config.yaml
crop_scale_min: 0.7
translate: 0.12
targets: ["object"]
norm: "rmsnorm"
drop_path: 0.1
pooling: "mean"
optimizer: "soap"
max_grad_norm: 1.0
Rows from block 2 of a small image classifier, named by matrix and row number. Rows with one number belong to one neuron. Each number is 200 + 20 x the weight over its row's rms, rounded and kept within 0 to 999. All counts start at 0.
After each neuron's rows are labels from the 100 images, of 14848, where the neuron reaches its highest value: "peak at" is the part of the image that holds the peak. Only what is clearly more common there than usual is listed. The data: crops of objects in photos (Visual Genome). In brackets: how many of the 100, against the usual share in percent.
# fc1: MLP up (model.blocks.2.mlp.fc1.weight, 768x128), inputs 0-127
# fc2: MLP down (model.blocks.2.mlp.fc2.weight, 128x768, transposed), outputs 0-127

fc1.639,202,209,205,196,198,205,216,188,170,229,210,177,170,209,192,174,208,173,204,223,193,218,202,194,228,237,229,179,192,189,171,203,224,214,187,196,190,238,222,187,161,183,205,221,193,211,220,171,204,214,188,167,212,207,206,208,189,194,221,206,190,188,213,209,193,193,197,213,186,225,171,226,180,189,195,187,219,183,195,221,231,184,224,190,217,189,192,208,224,207,199,234,163,192,235,204,194,188,234,232,224,225,216,172,200,245,235,214,194,215,205,179,198,187,163,185,224,241,234,147,216,226,230,216,183,182,195,192
fc2.639,197,164,178,194,191,170,192,202,215,191,214,192,214,225,192,164,190,207,230,214,195,243,221,185,188,187,214,193,179,170,216,187,192,205,212,191,207,188,222,215,235,182,194,187,199,221,208,217,194,195,221,224,210,194,229,200,196,202,192,218,169,185,177,196,198,178,205,164,157,211,162,207,221,178,194,143,214,166,186,167,202,207,196,199,185,202,186,145,172,223,176,180,188,191,221,196,184,224,211,203,178,205,204,178,194,177,185,179,227,201,154,190,220,240,206,200,191,159,167,206,190,183,221,217,182,192,190,180
peak at: middle left (42 vs 11.7); middle right (40 vs 11.7)

fc1.532,178,189,240,218,186,182,189,188,201,248,185,184,178,199,240,198,180,188,165,194,186,256,195,200,246,188,231,175,202,216,198,221,211,207,182,201,194,217,240,172,176,223,189,197,188,227,190,197,225,185,206,196,152,202,214,213,165,206,221,234,177,192,176,226,189,204,158,209,218,210,191,190,175,189,174,179,223,177,212,174,185,185,221,192,183,187,211,215,212,179,207,228,203,199,222,186,206,178,235,194,192,203,173,189,196,224,187,178,201,204,235,179,192,174,196,190,200,230,174,191,187,199,206,207,185,199,190,175
fc2.532,212,190,196,214,217,199,187,196,184,187,213,232,188,228,199,224,248,203,197,197,217,207,193,151,192,192,229,207,206,162,216,189,200,183,262,206,192,179,208,167,248,187,215,193,206,195,209,187,224,196,237,173,201,176,211,206,207,251,205,168,163,175,192,205,237,173,240,182,178,195,173,211,198,226,182,221,230,184,194,197,203,186,184,220,225,209,204,198,193,178,195,234,197,204,213,227,228,214,219,210,203,233,196,197,205,201,198,198,193,238,181,196,199,209,177,213,190,194,187,159,178,200,195,217,215,205,217,204
peak at: centre (34 vs 14.1); middle left (33 vs 11.7)

fc1.493,213,192,224,230,201,209,204,220,204,190,208,202,175,182,200,184,243,182,258,166,196,203,199,190,175,215,235,196,215,223,184,222,217,183,220,181,230,224,168,227,211,198,201,189,214,208,193,189,191,198,166,184,170,190,221,172,195,204,222,209,240,238,164,230,198,196,199,223,179,177,213,199,220,231,238,185,184,168,208,176,203,166,192,178,175,190,209,218,204,211,199,191,219,197,214,224,187,212,181,216,220,189,190,199,182,210,180,171,173,165,167,194,235,222,192,215,220,202,157,183,200,208,198,211,199,197,184,220
fc2.493,174,227,171,213,211,211,213,232,228,245,207,204,172,215,168,169,192,196,171,189,196,195,224,187,228,199,208,187,199,212,203,201,210,231,198,192,235,176,219,195,214,219,208,208,175,195,240,215,192,193,223,213,222,226,209,216,178,212,200,203,201,192,213,213,182,186,188,186,212,212,167,227,199,209,231,195,192,218,211,210,192,199,257,162,220,202,174,201,173,235,182,230,181,178,207,233,229,173,204,211,195,186,204,190,185,154,219,194,168,170,207,168,209,199,211,218,201,209,231,246,178,223,197,195,216,207,201,186
peak at: bottom right (37 vs 9.8); bottom left (36 vs 9.8)

fc1.737,221,226,200,217,225,199,222,213,181,181,215,197,172,197,166,227,208,203,220,203,207,178,182,202,218,193,200,168,202,195,188,177,212,176,194,190,187,224,169,201,228,174,217,191,203,189,170,202,193,210,180,206,227,197,193,233,188,173,237,174,164,171,219,194,228,171,175,220,217,231,212,171,227,164,199,211,178,191,192,224,230,218,193,202,174,208,203,193,183,184,223,186,179,198,242,195,229,211,202,192,224,205,213,219,216,188,204,171,179,197,224,220,228,179,204,182,217,223,182,232,236,220,232,192,222,207,160,175
fc2.737,200,196,221,178,197,236,221,176,199,198,179,212,219,195,177,193,220,157,160,206,199,198,193,202,157,200,202,254,216,219,203,203,190,203,195,213,190,212,199,178,216,181,202,196,192,174,180,216,216,167,201,204,213,196,234,217,219,212,199,195,178,170,167,169,195,207,173,165,187,226,186,200,182,183,181,195,235,186,182,229,203,206,189,203,182,192,209,212,225,217,210,223,197,217,206,178,198,154,174,156,206,194,200,221,227,239,171,222,215,221,188,226,189,202,195,244,212,221,211,191,219,199,211,244,186,228,201,227
peak at: top left (32 vs 9.8)

fc1.196,183,170,188,218,230,222,193,178,191,213,201,183,178,192,199,159,216,203,228,217,221,234,180,190,236,217,165,205,208,191,200,203,209,206,219,169,215,210,189,211,190,222,216,193,139,221,179,189,215,173,180,185,230,174,205,209,179,201,200,203,197,205,206,155,191,237,182,204,240,195,205,183,210,183,204,181,221,186,206,185,177,175,209,200,216,207,217,182,228,209,186,213,224,190,201,233,165,178,208,224,225,201,168,190,193,197,171,181,212,160,209,189,221,175,209,239,208,195,213,194,199,152,217,227,209,224,181,191
fc2.196,211,219,209,191,246,197,177,167,239,201,194,215,206,217,192,198,202,210,215,192,191,178,206,187,215,203,217,177,193,194,205,191,230,200,206,185,238,221,212,202,189,168,192,207,180,179,207,200,181,215,196,211,184,211,218,183,226,195,217,200,193,232,207,177,190,205,164,215,227,206,201,208,207,234,197,192,221,190,180,225,229,190,220,232,206,242,218,157,227,201,187,239,182,201,196,192,184,218,210,166,204,183,210,199,185,192,219,253,240,203,176,185,227,212,206,173,221,217,164,151,234,214,231,202,177,196,189,228
peak at: bottom right (26 vs 9.8)

fc1.401,204,211,193,199,185,211,214,183,184,168,176,193,195,179,208,173,221,182,217,203,180,197,170,206,191,192,210,252,209,149,192,218,199,211,192,204,172,176,196,190,218,212,242,202,219,205,213,173,193,214,208,184,179,175,178,178,198,184,192,159,220,174,192,202,215,150,184,224,184,211,197,214,242,200,193,185,175,191,195,193,185,179,206,183,176,196,180,214,183,182,204,187,198,193,221,215,169,196,158,246,173,179,185,188,197,207,218,199,200,199,195,183,209,183,166,201,158,230,220,170,186,191,164,230,176,176,224,215
fc2.401,162,208,187,236,196,218,196,195,194,176,221,208,224,226,213,244,194,165,219,203,218,219,179,212,214,222,189,190,206,200,195,209,196,214,173,223,208,175,197,181,156,170,199,180,219,187,185,201,221,172,172,208,197,178,216,171,223,207,204,207,222,158,177,205,208,205,214,197,209,225,193,188,185,176,201,190,210,214,196,206,201,220,180,224,225,227,214,242,233,231,191,217,208,188,216,214,149,219,222,191,211,161,174,203,219,247,195,210,212,210,235,184,198,203,221,213,212,178,197,207,206,201,224,196,198,211,150,172
peak at: top right (52 vs 9.8); top left (43 vs 9.8)

fc1.159,189,193,211,208,208,209,207,212,212,196,208,190,174,180,222,187,262,215,215,188,208,193,178,183,218,192,207,212,184,210,174,200,206,242,189,168,191,175,184,193,176,230,169,229,162,205,225,193,193,202,194,186,172,199,196,218,195,208,247,179,190,184,217,175,175,197,192,207,203,218,178,182,215,205,211,207,179,227,189,173,196,134,223,185,215,232,208,209,219,178,162,195,213,193,149,229,185,200,177,199,172,224,215,195,218,198,212,191,194,168,183,165,230,221,203,187,209,210,189,218,236,216,214,214,215,192,209,190
fc2.159,213,170,196,227,151,171,232,209,225,216,214,202,196,184,190,228,190,182,184,183,206,189,206,204,171,188,199,194,166,180,197,232,199,202,169,205,200,246,189,222,205,211,194,200,221,186,167,230,201,208,235,176,186,201,231,210,172,232,179,214,205,226,194,206,210,210,202,176,209,195,178,224,194,198,229,205,200,214,211,238,201,204,198,235,212,190,190,220,216,193,200,203,226,208,220,227,212,172,174,222,195,215,183,178,217,220,183,186,169,201,234,185,207,173,167,178,214,235,189,202,202,217,230,150,208,238,188,227
peak at: bottom left (28 vs 9.8)

fc1.246,196,201,205,198,221,189,204,183,210,222,191,226,172,213,223,199,216,228,196,221,200,203,208,181,151,196,191,200,174,186,189,199,155,180,186,185,200,205,174,185,192,201,186,197,194,185,223,172,232,195,190,226,186,217,181,215,193,236,216,165,205,211,184,198,172,179,209,205,252,175,190,183,190,230,184,211,219,208,203,215,204,158,212,186,212,231,215,177,208,171,207,191,192,212,210,255,221,232,244,207,214,193,202,212,188,218,208,233,199,169,238,199,198,239,189,216,199,187,221,180,215,218,171,193,246,196,206,218
fc2.246,216,234,189,178,199,216,235,197,220,199,196,217,175,188,182,217,190,144,196,174,215,207,172,185,195,194,202,183,211,182,189,196,240,187,188,237,209,219,210,184,225,172,209,216,227,208,229,226,188,188,188,207,239,221,257,194,219,223,259,212,198,185,226,146,200,171,204,198,195,199,212,208,193,186,169,227,215,205,186,196,203,230,222,175,209,225,200,216,204,185,182,190,189,206,191,211,204,170,167,208,178,211,213,211,206,185,179,197,219,199,185,190,209,201,186,211,195,185,174,218,190,183,233,240,197,204,174,194
peak at: top right (27 vs 9.8)

fc1.689,195,184,184,181,188,199,187,176,191,181,187,183,202,182,202,219,179,191,195,205,183,232,205,196,193,231,236,162,166,176,222,186,227,192,161,222,187,218,197,206,172,189,176,205,175,232,222,182,187,185,194,189,208,190,198,205,180,191,184,178,192,174,200,217,187,203,184,240,222,195,223,232,179,206,176,182,215,199,158,225,245,197,192,168,219,175,199,235,165,160,234,183,205,210,226,221,188,197,211,208,213,213,182,182,204,222,185,224,203,214,200,188,193,233,185,203,208,240,190,154,192,219,237,189,193,194,214,210
fc2.689,206,204,199,230,192,175,187,210,210,178,201,222,240,166,172,206,168,218,206,197,222,190,221,214,180,183,241,222,200,192,184,184,226,187,207,197,177,190,207,195,181,212,194,172,214,236,199,210,248,181,203,232,204,214,157,229,211,191,226,227,188,217,199,184,194,194,201,223,189,189,195,219,201,166,220,201,259,241,220,155,197,211,180,178,186,205,214,182,188,199,200,168,204,188,200,163,203,204,199,223,236,183,187,168,208,176,169,214,183,187,200,223,212,201,236,225,189,207,190,191,198,187,237,213,204,190,197,204
peak at: middle left (40 vs 11.7); middle right (32 vs 11.7)

fc1.2,201,196,210,198,155,214,199,201,176,215,191,198,177,194,213,165,204,229,184,179,181,220,227,182,213,202,159,217,228,176,216,175,253,196,218,188,192,155,195,212,216,226,166,195,190,225,194,176,178,175,198,212,185,239,213,241,207,192,217,183,142,189,230,187,222,189,226,215,205,193,208,188,204,188,172,217,198,181,205,182,209,211,187,198,199,186,201,197,174,168,196,198,186,199,237,235,179,214,218,199,185,185,189,225,212,186,176,228,220,196,230,173,195,221,194,196,192,200,222,218,197,157,200,186,194,207,171,207
fc2.2,182,204,182,205,206,227,212,206,245,195,185,186,211,230,223,216,203,221,203,216,188,197,213,203,247,212,183,186,235,213,176,184,244,228,182,218,244,201,205,219,154,140,192,194,215,210,198,184,192,202,187,201,199,195,202,198,201,174,190,214,188,208,188,218,212,202,213,214,209,200,182,202,199,203,193,215,233,240,201,211,222,196,183,176,202,165,218,185,208,168,211,229,172,201,194,216,178,201,200,181,194,165,219,213,172,252,180,203,199,153,165,194,251,215,177,199,204,218,210,184,194,218,195,205,184,202,209,193
peak at: middle left (31 vs 11.7)

fc1.756,214,217,231,215,221,216,189,208,212,180,184,218,190,210,198,195,196,188,187,204,230,187,190,188,214,182,193,193,204,180,234,164,191,234,205,181,212,272,191,198,193,220,212,243,203,240,195,218,175,188,194,222,186,223,191,207,206,228,212,177,203,184,195,195,216,213,215,181,225,224,189,219,221,226,215,197,227,207,238,227,193,178,186,201,210,212,253,186,179,220,234,204,164,189,208,211,197,165,195,216,190,218,186,187,168,214,164,183,191,167,185,222,206,226,207,195,195,196,200,197,190,210,198,246,202,205,238,218
fc2.756,214,206,203,222,186,183,217,212,202,239,173,175,178,180,184,221,190,213,199,239,208,169,170,175,190,220,201,193,192,202,213,188,180,198,202,193,183,189,164,188,201,202,166,194,167,209,223,200,173,200,186,189,195,199,185,212,177,171,166,186,206,212,177,209,185,217,207,198,178,171,233,185,180,208,194,254,164,213,191,162,183,179,207,233,216,194,224,212,179,177,179,172,195,166,219,250,225,206,204,189,199,180,201,213,172,205,193,265,167,232,187,202,196,211,205,186,209,202,184,182,202,191,201,228,201,199,190,186
peak at: top left (25 vs 9.8)

fc1.690,203,199,234,204,214,155,176,181,227,234,182,207,183,212,249,187,228,174,214,198,202,182,156,211,173,219,210,208,199,224,165,175,210,195,220,249,194,207,175,189,221,218,212,216,164,210,211,206,198,198,191,207,163,215,187,226,227,183,165,201,212,218,176,189,201,233,194,227,176,211,212,201,207,188,224,171,211,182,226,186,227,197,263,188,196,201,225,210,191,215,159,181,193,201,219,203,238,212,217,210,188,180,188,194,214,192,185,193,199,167,213,175,219,202,212,213,195,188,184,186,202,199,214,224,200,203,201,196
fc2.690,187,199,205,234,220,173,198,188,202,186,217,186,196,202,216,194,156,161,194,208,217,203,204,214,185,213,207,216,222,211,159,171,204,203,226,189,191,213,188,167,229,162,182,172,205,215,168,195,187,204,223,199,213,182,211,209,165,200,190,192,214,162,204,200,242,170,181,200,218,218,224,165,203,213,194,183,240,194,204,164,203,208,175,154,179,207,210,203,205,172,244,200,159,218,197,189,192,182,209,211,232,221,223,180,176,197,189,188,222,183,202,223,185,190,228,184,232,208,190,198,200,187,192,200,181,187,227,241
peak at: centre (53 vs 14.1)

fc1.733,190,164,162,211,189,245,182,226,208,232,233,181,197,225,206,155,189,196,179,192,208,197,180,216,211,194,212,189,216,175,200,224,220,236,176,225,190,216,186,224,205,193,203,167,208,208,228,221,204,226,217,186,175,211,220,231,175,216,226,184,182,215,207,234,190,173,204,211,197,189,187,209,213,176,231,186,192,193,216,202,171,219,203,220,180,184,188,192,216,205,203,213,213,201,193,231,186,173,229,211,203,211,180,175,222,192,200,188,194,161,183,220,214,191,159,181,197,219,167,170,211,201,194,196,207,249,159,222
fc2.733,212,186,228,190,182,182,185,193,204,176,222,217,217,197,208,228,235,232,197,193,197,218,198,166,217,220,228,184,173,221,206,186,193,216,196,189,225,184,213,213,209,167,195,231,209,206,188,191,191,203,176,201,204,208,165,235,180,207,209,152,235,202,191,198,185,204,234,177,180,229,223,176,199,198,206,194,221,189,219,184,186,213,203,204,256,187,171,223,215,219,215,216,190,207,207,185,193,226,198,171,207,216,213,227,176,167,189,183,179,202,220,223,210,223,233,137,228,182,172,171,175,205,215,212,199,182,209,199
peak at: bottom right (56 vs 9.8); bottom left (35 vs 9.8)

fc1.132,232,201,218,221,157,177,159,175,188,203,187,209,142,199,183,199,205,183,185,203,202,231,176,196,205,167,211,194,166,226,185,220,209,214,190,217,180,198,190,210,190,184,225,211,216,210,221,179,203,164,191,190,203,183,208,209,195,214,225,191,250,179,176,239,222,234,223,222,213,188,208,195,189,248,207,191,184,184,207,200,204,224,171,230,208,221,167,213,215,191,171,212,188,222,211,211,199,179,205,201,204,238,196,190,213,220,190,177,208,198,190,210,236,214,195,184,184,245,160,173,197,209,179,212,190,190,202,198
fc2.132,241,254,208,218,206,186,215,185,216,198,188,196,223,237,214,235,202,218,184,179,221,164,220,165,174,201,210,210,215,180,201,179,207,193,215,184,232,212,193,218,232,198,219,221,218,198,228,212,179,179,204,188,223,226,187,227,181,179,233,241,219,205,194,193,200,170,212,211,172,237,175,199,190,204,193,170,200,211,206,183,210,198,211,203,215,205,178,192,179,211,182,252,212,185,224,199,165,212,249,202,208,221,203,205,187,196,211,219,205,217,244,202,193,181,169,192,192,181,204,193,162,187,214,197,189,194,205,230
peak at: bottom right (36 vs 9.8); bottom left (29 vs 9.8)

fc1.517,191,212,180,162,204,189,214,211,198,226,205,171,186,198,197,194,192,208,212,193,194,211,185,172,222,246,211,178,212,230,198,190,221,191,227,204,206,205,206,212,228,207,175,168,221,227,219,223,176,194,184,186,183,166,194,247,242,230,194,148,252,186,214,192,234,201,196,208,206,191,205,218,201,227,215,202,203,213,175,184,184,227,167,209,191,210,196,174,230,220,210,213,216,219,205,159,216,168,176,198,198,202,181,173,172,218,168,191,208,179,208,157,189,213,198,227,194,203,196,198,213,214,186,196,227,202,208,171
fc2.517,175,201,210,197,232,233,196,227,223,200,221,190,172,197,199,212,253,181,161,212,197,216,221,205,172,203,189,182,175,190,219,206,231,213,210,193,211,152,220,227,216,218,214,201,207,175,168,227,221,196,219,204,182,204,184,173,181,207,224,213,178,225,193,212,179,251,195,216,212,187,202,197,204,223,202,196,200,173,170,213,219,210,225,196,203,181,209,223,197,204,177,166,179,168,197,233,187,198,206,213,205,192,217,212,182,149,196,243,178,191,222,218,199,184,189,186,195,201,195,209,175,225,191,206,242,232,228,209
peak at: bottom right (35 vs 9.8)

fc1.647,219,186,183,210,215,187,219,210,202,216,158,173,226,229,222,214,185,229,208,214,184,181,201,219,229,235,235,232,227,229,193,199,171,197,188,204,223,205,220,196,176,219,193,235,201,220,233,178,195,231,220,188,219,197,188,198,207,168,228,172,188,212,186,178,187,161,166,235,219,208,215,206,170,164,197,181,214,230,197,168,215,203,235,185,210,182,209,187,239,195,188,179,213,181,193,213,192,219,213,212,198,167,207,219,185,203,171,214,247,198,212,169,180,206,200,191,205,195,208,162,213,186,205,187,217,203,206,199
fc2.647,186,201,185,192,184,195,175,212,205,204,226,193,217,188,197,183,203,202,188,191,243,203,208,160,233,198,188,185,190,168,247,197,186,195,201,209,196,177,233,195,207,203,205,181,193,139,185,202,199,150,173,219,196,212,209,167,216,208,206,248,191,192,221,217,193,199,201,175,201,191,183,203,217,200,176,215,177,182,224,235,239,216,185,198,189,195,175,219,150,201,181,211,187,222,186,180,158,169,192,185,228,219,171,197,214,203,201,194,215,215,182,232,224,210,179,224,196,193,206,186,165,184,189,209,168,213,221,211
peak at: centre (36 vs 14.1)

fc1.390,204,199,227,226,205,196,180,170,213,198,222,230,167,248,207,195,175,191,208,190,200,177,217,152,206,204,210,212,190,171,181,192,215,203,233,192,173,215,168,211,188,228,212,230,163,197,167,232,214,163,193,213,197,198,193,196,210,222,204,183,201,224,226,221,209,200,200,183,189,193,196,190,217,197,188,162,163,205,187,210,227,147,190,208,220,216,206,181,222,183,185,199,144,209,184,224,200,206,208,204,198,217,196,212,158,164,196,215,202,194,187,168,228,199,225,184,197,217,220,171,230,198,209,178,177,197,206,199
fc2.390,190,184,207,175,231,183,194,207,242,177,204,199,189,219,193,160,245,162,214,211,196,204,236,248,192,181,204,184,196,186,193,162,208,171,190,168,212,222,185,190,198,197,191,200,230,225,232,196,201,192,208,225,209,172,185,222,178,192,236,197,185,172,213,192,167,173,154,245,207,159,215,201,190,198,186,205,194,202,237,199,213,182,208,195,221,180,201,197,183,186,208,206,185,195,216,218,183,176,197,208,190,200,186,173,214,201,232,197,214,218,189,192,212,182,203,201,160,190,183,221,213,220,225,170,158,182,208,203
peak at: bottom right (28 vs 9.8)

fc1.449,220,223,180,198,191,194,216,199,236,193,196,199,218,183,223,171,245,222,213,201,229,178,177,172,189,212,184,175,181,220,201,179,206,206,208,168,237,188,203,211,260,199,193,197,210,244,229,193,162,200,177,217,205,183,244,211,236,201,222,194,195,184,176,217,221,190,172,233,203,204,201,197,226,210,209,203,219,213,174,184,182,180,197,219,207,211,230,216,206,184,185,201,187,202,239,201,186,205,196,213,160,233,226,201,211,205,214,239,210,195,178,231,205,210,196,211,223,224,207,224,195,196,188,205,239,195,220,169
fc2.449,214,163,233,211,218,178,210,179,192,201,205,215,174,230,210,204,214,202,179,207,211,215,227,191,199,154,212,199,207,213,179,186,197,190,235,193,205,240,169,180,215,223,181,216,187,190,201,191,189,231,219,189,184,161,181,226,189,234,213,159,199,172,190,196,205,210,208,209,196,246,195,173,166,200,221,218,204,176,212,201,186,218,201,200,200,158,170,210,205,195,230,208,213,210,205,183,193,214,179,225,214,225,194,220,193,208,172,157,195,229,152,220,160,195,188,193,233,188,203,169,227,213,215,221,196,218,204,198
peak at: top centre (55 vs 11.7)

fc1.436,183,183,200,215,211,232,179,187,191,183,217,220,195,177,193,206,232,211,201,195,226,184,210,193,211,204,233,195,206,215,226,214,183,183,208,210,210,205,208,235,220,197,170,254,159,228,208,180,207,192,206,191,223,177,234,191,217,204,214,200,209,197,190,205,191,213,160,186,224,215,223,211,223,185,185,199,182,169,168,172,260,225,245,196,208,209,196,159,202,180,225,192,201,199,197,228,189,218,218,216,202,225,177,184,200,247,151,203,201,199,195,178,203,196,194,212,216,197,211,200,182,200,202,235,225,209,202,243
fc2.436,211,199,187,227,227,205,195,207,186,220,212,207,211,189,216,208,225,196,228,257,179,166,222,176,255,219,195,197,180,211,171,177,202,215,202,168,191,216,211,239,180,204,204,168,189,221,203,215,200,191,195,212,214,203,173,201,200,180,204,189,197,189,167,196,184,211,190,230,205,206,187,227,194,183,227,207,154,223,188,222,183,209,172,170,177,189,228,224,187,220,186,170,186,181,170,186,214,186,193,179,148,219,159,197,179,190,213,219,243,198,217,196,197,197,231,185,188,232,204,191,184,215,200,225,214,193,205,190
peak at: bottom left (29 vs 9.8)

fc1.129,201,216,220,206,208,208,209,200,242,169,242,171,170,204,218,204,238,194,194,160,196,192,231,194,231,218,229,209,209,222,190,212,219,194,180,183,203,175,174,227,203,234,200,188,220,196,203,173,220,205,200,243,198,188,218,201,188,226,187,218,185,176,217,190,185,189,192,202,230,186,208,192,207,211,188,165,183,217,210,215,202,188,223,225,179,218,227,221,205,188,162,211,231,215,200,233,204,171,216,208,204,188,218,195,158,229,197,181,223,194,192,205,159,182,216,193,212,230,218,178,249,211,173,194,236,200,179,204
fc2.129,217,186,218,183,218,209,217,198,245,210,186,211,213,169,207,162,206,192,214,177,208,190,211,186,198,185,208,166,181,204,241,227,203,203,186,203,199,183,186,233,180,189,174,247,202,227,232,164,194,182,192,211,170,176,170,179,210,179,208,171,216,169,191,197,219,196,208,183,179,199,194,199,185,216,207,182,195,196,228,212,202,175,176,218,183,206,195,172,225,210,188,209,174,172,175,189,168,174,216,180,172,225,238,233,204,181,193,165,205,214,212,180,236,203,173,174,202,148,203,221,189,210,207,202,189,202,187,184
peak at: bottom right (45 vs 9.8); bottom left (27 vs 9.8)

fc1.99,199,207,220,208,173,206,177,188,152,220,218,190,161,235,196,179,182,200,173,196,174,210,204,182,212,214,191,212,199,185,229,183,213,231,209,174,188,187,192,198,197,192,240,184,160,218,193,202,156,205,213,148,203,193,239,195,238,188,214,177,229,211,224,219,196,206,196,199,170,200,187,190,229,194,192,209,211,218,251,203,203,237,198,222,230,216,192,214,202,210,200,194,202,224,209,212,177,236,201,182,196,185,202,215,179,219,186,175,212,179,170,194,211,213,208,184,174,232,152,190,214,194,206,196,170,216,178,188
fc2.99,199,220,192,206,224,168,211,218,195,190,179,192,172,203,206,196,208,192,208,196,170,220,204,169,182,169,235,160,217,194,200,197,229,188,240,186,214,206,171,205,167,176,202,173,221,192,205,245,213,164,186,201,187,242,192,232,215,189,201,214,187,148,221,182,208,176,236,214,172,204,207,171,194,193,202,204,208,198,190,210,212,237,190,189,199,194,204,241,208,223,203,228,178,211,199,207,164,219,195,214,176,167,206,215,205,174,195,205,208,172,198,216,220,220,252,184,199,215,196,209,188,178,162,206,193,187,220,179
peak at: bottom left (35 vs 9.8); bottom right (28 vs 9.8)

fc1.250,214,241,164,229,206,209,228,215,228,206,216,168,148,215,195,237,172,198,170,186,213,179,188,207,228,169,214,212,210,212,210,193,229,192,204,178,206,212,251,216,207,185,214,211,199,231,159,216,172,191,190,181,183,212,180,209,204,221,196,200,201,176,230,197,233,188,172,215,218,203,195,243,231,195,205,206,201,187,215,189,219,227,180,184,207,209,201,191,171,211,186,218,194,187,222,222,194,193,181,237,155,196,208,216,168,206,227,212,228,184,193,188,208,214,192,206,206,197,178,251,191,200,191,211,193,204,208,178
fc2.250,212,213,176,203,197,217,241,209,239,217,228,207,212,201,180,181,211,193,196,158,187,197,219,203,214,207,196,196,211,202,190,199,216,165,170,212,154,226,238,207,199,207,219,206,168,193,160,199,191,210,211,209,186,206,219,167,248,196,225,177,201,167,180,173,188,199,218,217,187,180,190,206,169,195,200,237,203,216,168,200,159,178,214,171,216,209,220,190,195,227,197,195,196,202,174,191,222,198,222,197,206,211,218,169,214,211,202,224,208,193,202,161,187,182,191,223,214,221,222,191,198,201,192,267,207,228,203,174
peak at: top right (33 vs 9.8); top left (31 vs 9.8)

fc1.268,186,196,207,218,172,210,202,225,193,229,213,204,216,250,207,180,197,220,196,183,193,217,208,198,220,218,210,204,228,213,233,215,237,159,225,208,224,214,205,218,234,232,215,214,208,238,215,206,194,207,221,212,187,201,225,177,213,211,224,190,219,236,223,214,198,219,209,226,214,199,233,191,239,233,185,197,247,189,229,172,227,182,174,203,220,212,220,209,193,175,178,227,214,219,184,216,223,214,197,202,194,214,197,228,246,219,202,226,219,204,235,202,207,242,197,185,188,215,194,181,195,182,224,197,216,217,208,203
fc2.268,219,190,179,189,192,186,193,173,236,199,216,215,200,238,221,182,196,229,154,175,183,170,196,184,194,210,198,201,216,252,188,225,191,234,219,208,201,244,217,209,196,176,202,195,188,177,224,214,173,172,192,210,200,174,196,223,181,222,205,183,178,177,208,187,203,201,210,214,204,232,220,183,224,191,166,212,200,214,209,193,205,221,209,250,207,222,226,176,174,203,169,172,192,213,206,177,206,186,223,239,223,226,204,161,180,212,197,216,188,202,211,196,196,205,198,132,197,208,209,182,182,207,210,213,203,189,179,204
peak at: bottom left (46 vs 9.8); bottom right (39 vs 9.8)

fc1.576,236,221,194,197,222,220,177,224,168,171,158,199,189,192,170,176,186,184,203,180,225,196,160,198,163,210,220,183,240,194,227,178,193,172,213,214,216,203,208,200,173,184,203,210,194,217,200,195,180,160,184,195,182,188,231,209,209,208,216,176,199,222,207,181,190,194,210,198,199,181,251,187,197,194,227,174,220,191,199,227,167,171,197,197,215,221,189,187,197,177,180,219,199,180,205,206,228,193,236,168,195,180,186,187,212,227,205,192,215,166,202,203,170,209,205,188,211,222,219,163,163,157,174,209,221,209,203,221
fc2.576,203,167,189,212,195,204,188,213,159,213,194,174,223,202,187,191,215,208,214,189,207,213,180,188,236,215,239,239,235,222,215,233,181,205,212,208,207,198,190,234,204,212,207,197,221,176,237,153,201,205,191,183,192,233,200,203,191,136,208,199,211,203,220,197,187,185,193,163,185,181,248,232,210,206,209,184,212,207,210,214,180,198,204,199,205,188,189,205,228,178,175,221,168,210,201,216,233,194,206,204,233,231,203,173,209,196,205,183,200,200,208,144,187,218,211,189,184,206,174,208,173,195,222,205,225,216,161,209
peak at: bottom left (26 vs 9.8)

fc1.89,199,213,198,186,182,219,200,171,172,176,193,236,187,186,237,175,172,167,223,214,197,216,215,152,217,217,190,163,210,201,184,220,188,204,204,204,223,205,214,220,200,197,204,210,179,210,228,221,206,172,180,166,226,191,205,204,219,184,210,193,181,185,217,216,213,183,219,206,247,217,240,240,207,200,193,223,197,212,187,211,207,230,196,177,196,158,230,189,202,213,216,192,179,192,205,194,204,192,180,214,228,236,176,206,176,191,146,214,186,194,216,219,217,195,205,205,207,211,196,198,193,188,260,210,198,171,167,180
fc2.89,213,199,196,191,205,203,198,166,166,177,217,222,206,212,175,174,226,159,205,167,217,184,183,220,157,181,222,206,187,173,218,228,238,184,206,227,217,208,183,199,172,185,196,165,187,228,193,168,204,202,177,222,190,194,205,208,192,195,202,197,189,180,186,193,186,178,201,174,203,203,170,214,199,190,183,186,193,149,180,195,203,221,212,225,208,228,223,217,211,212,202,184,202,224,169,192,197,232,166,192,199,209,195,219,222,241,205,213,235,226,166,186,223,205,213,195,186,179,164,194,213,167,190,237,194,201,243,210
peak at: top centre (53 vs 11.7)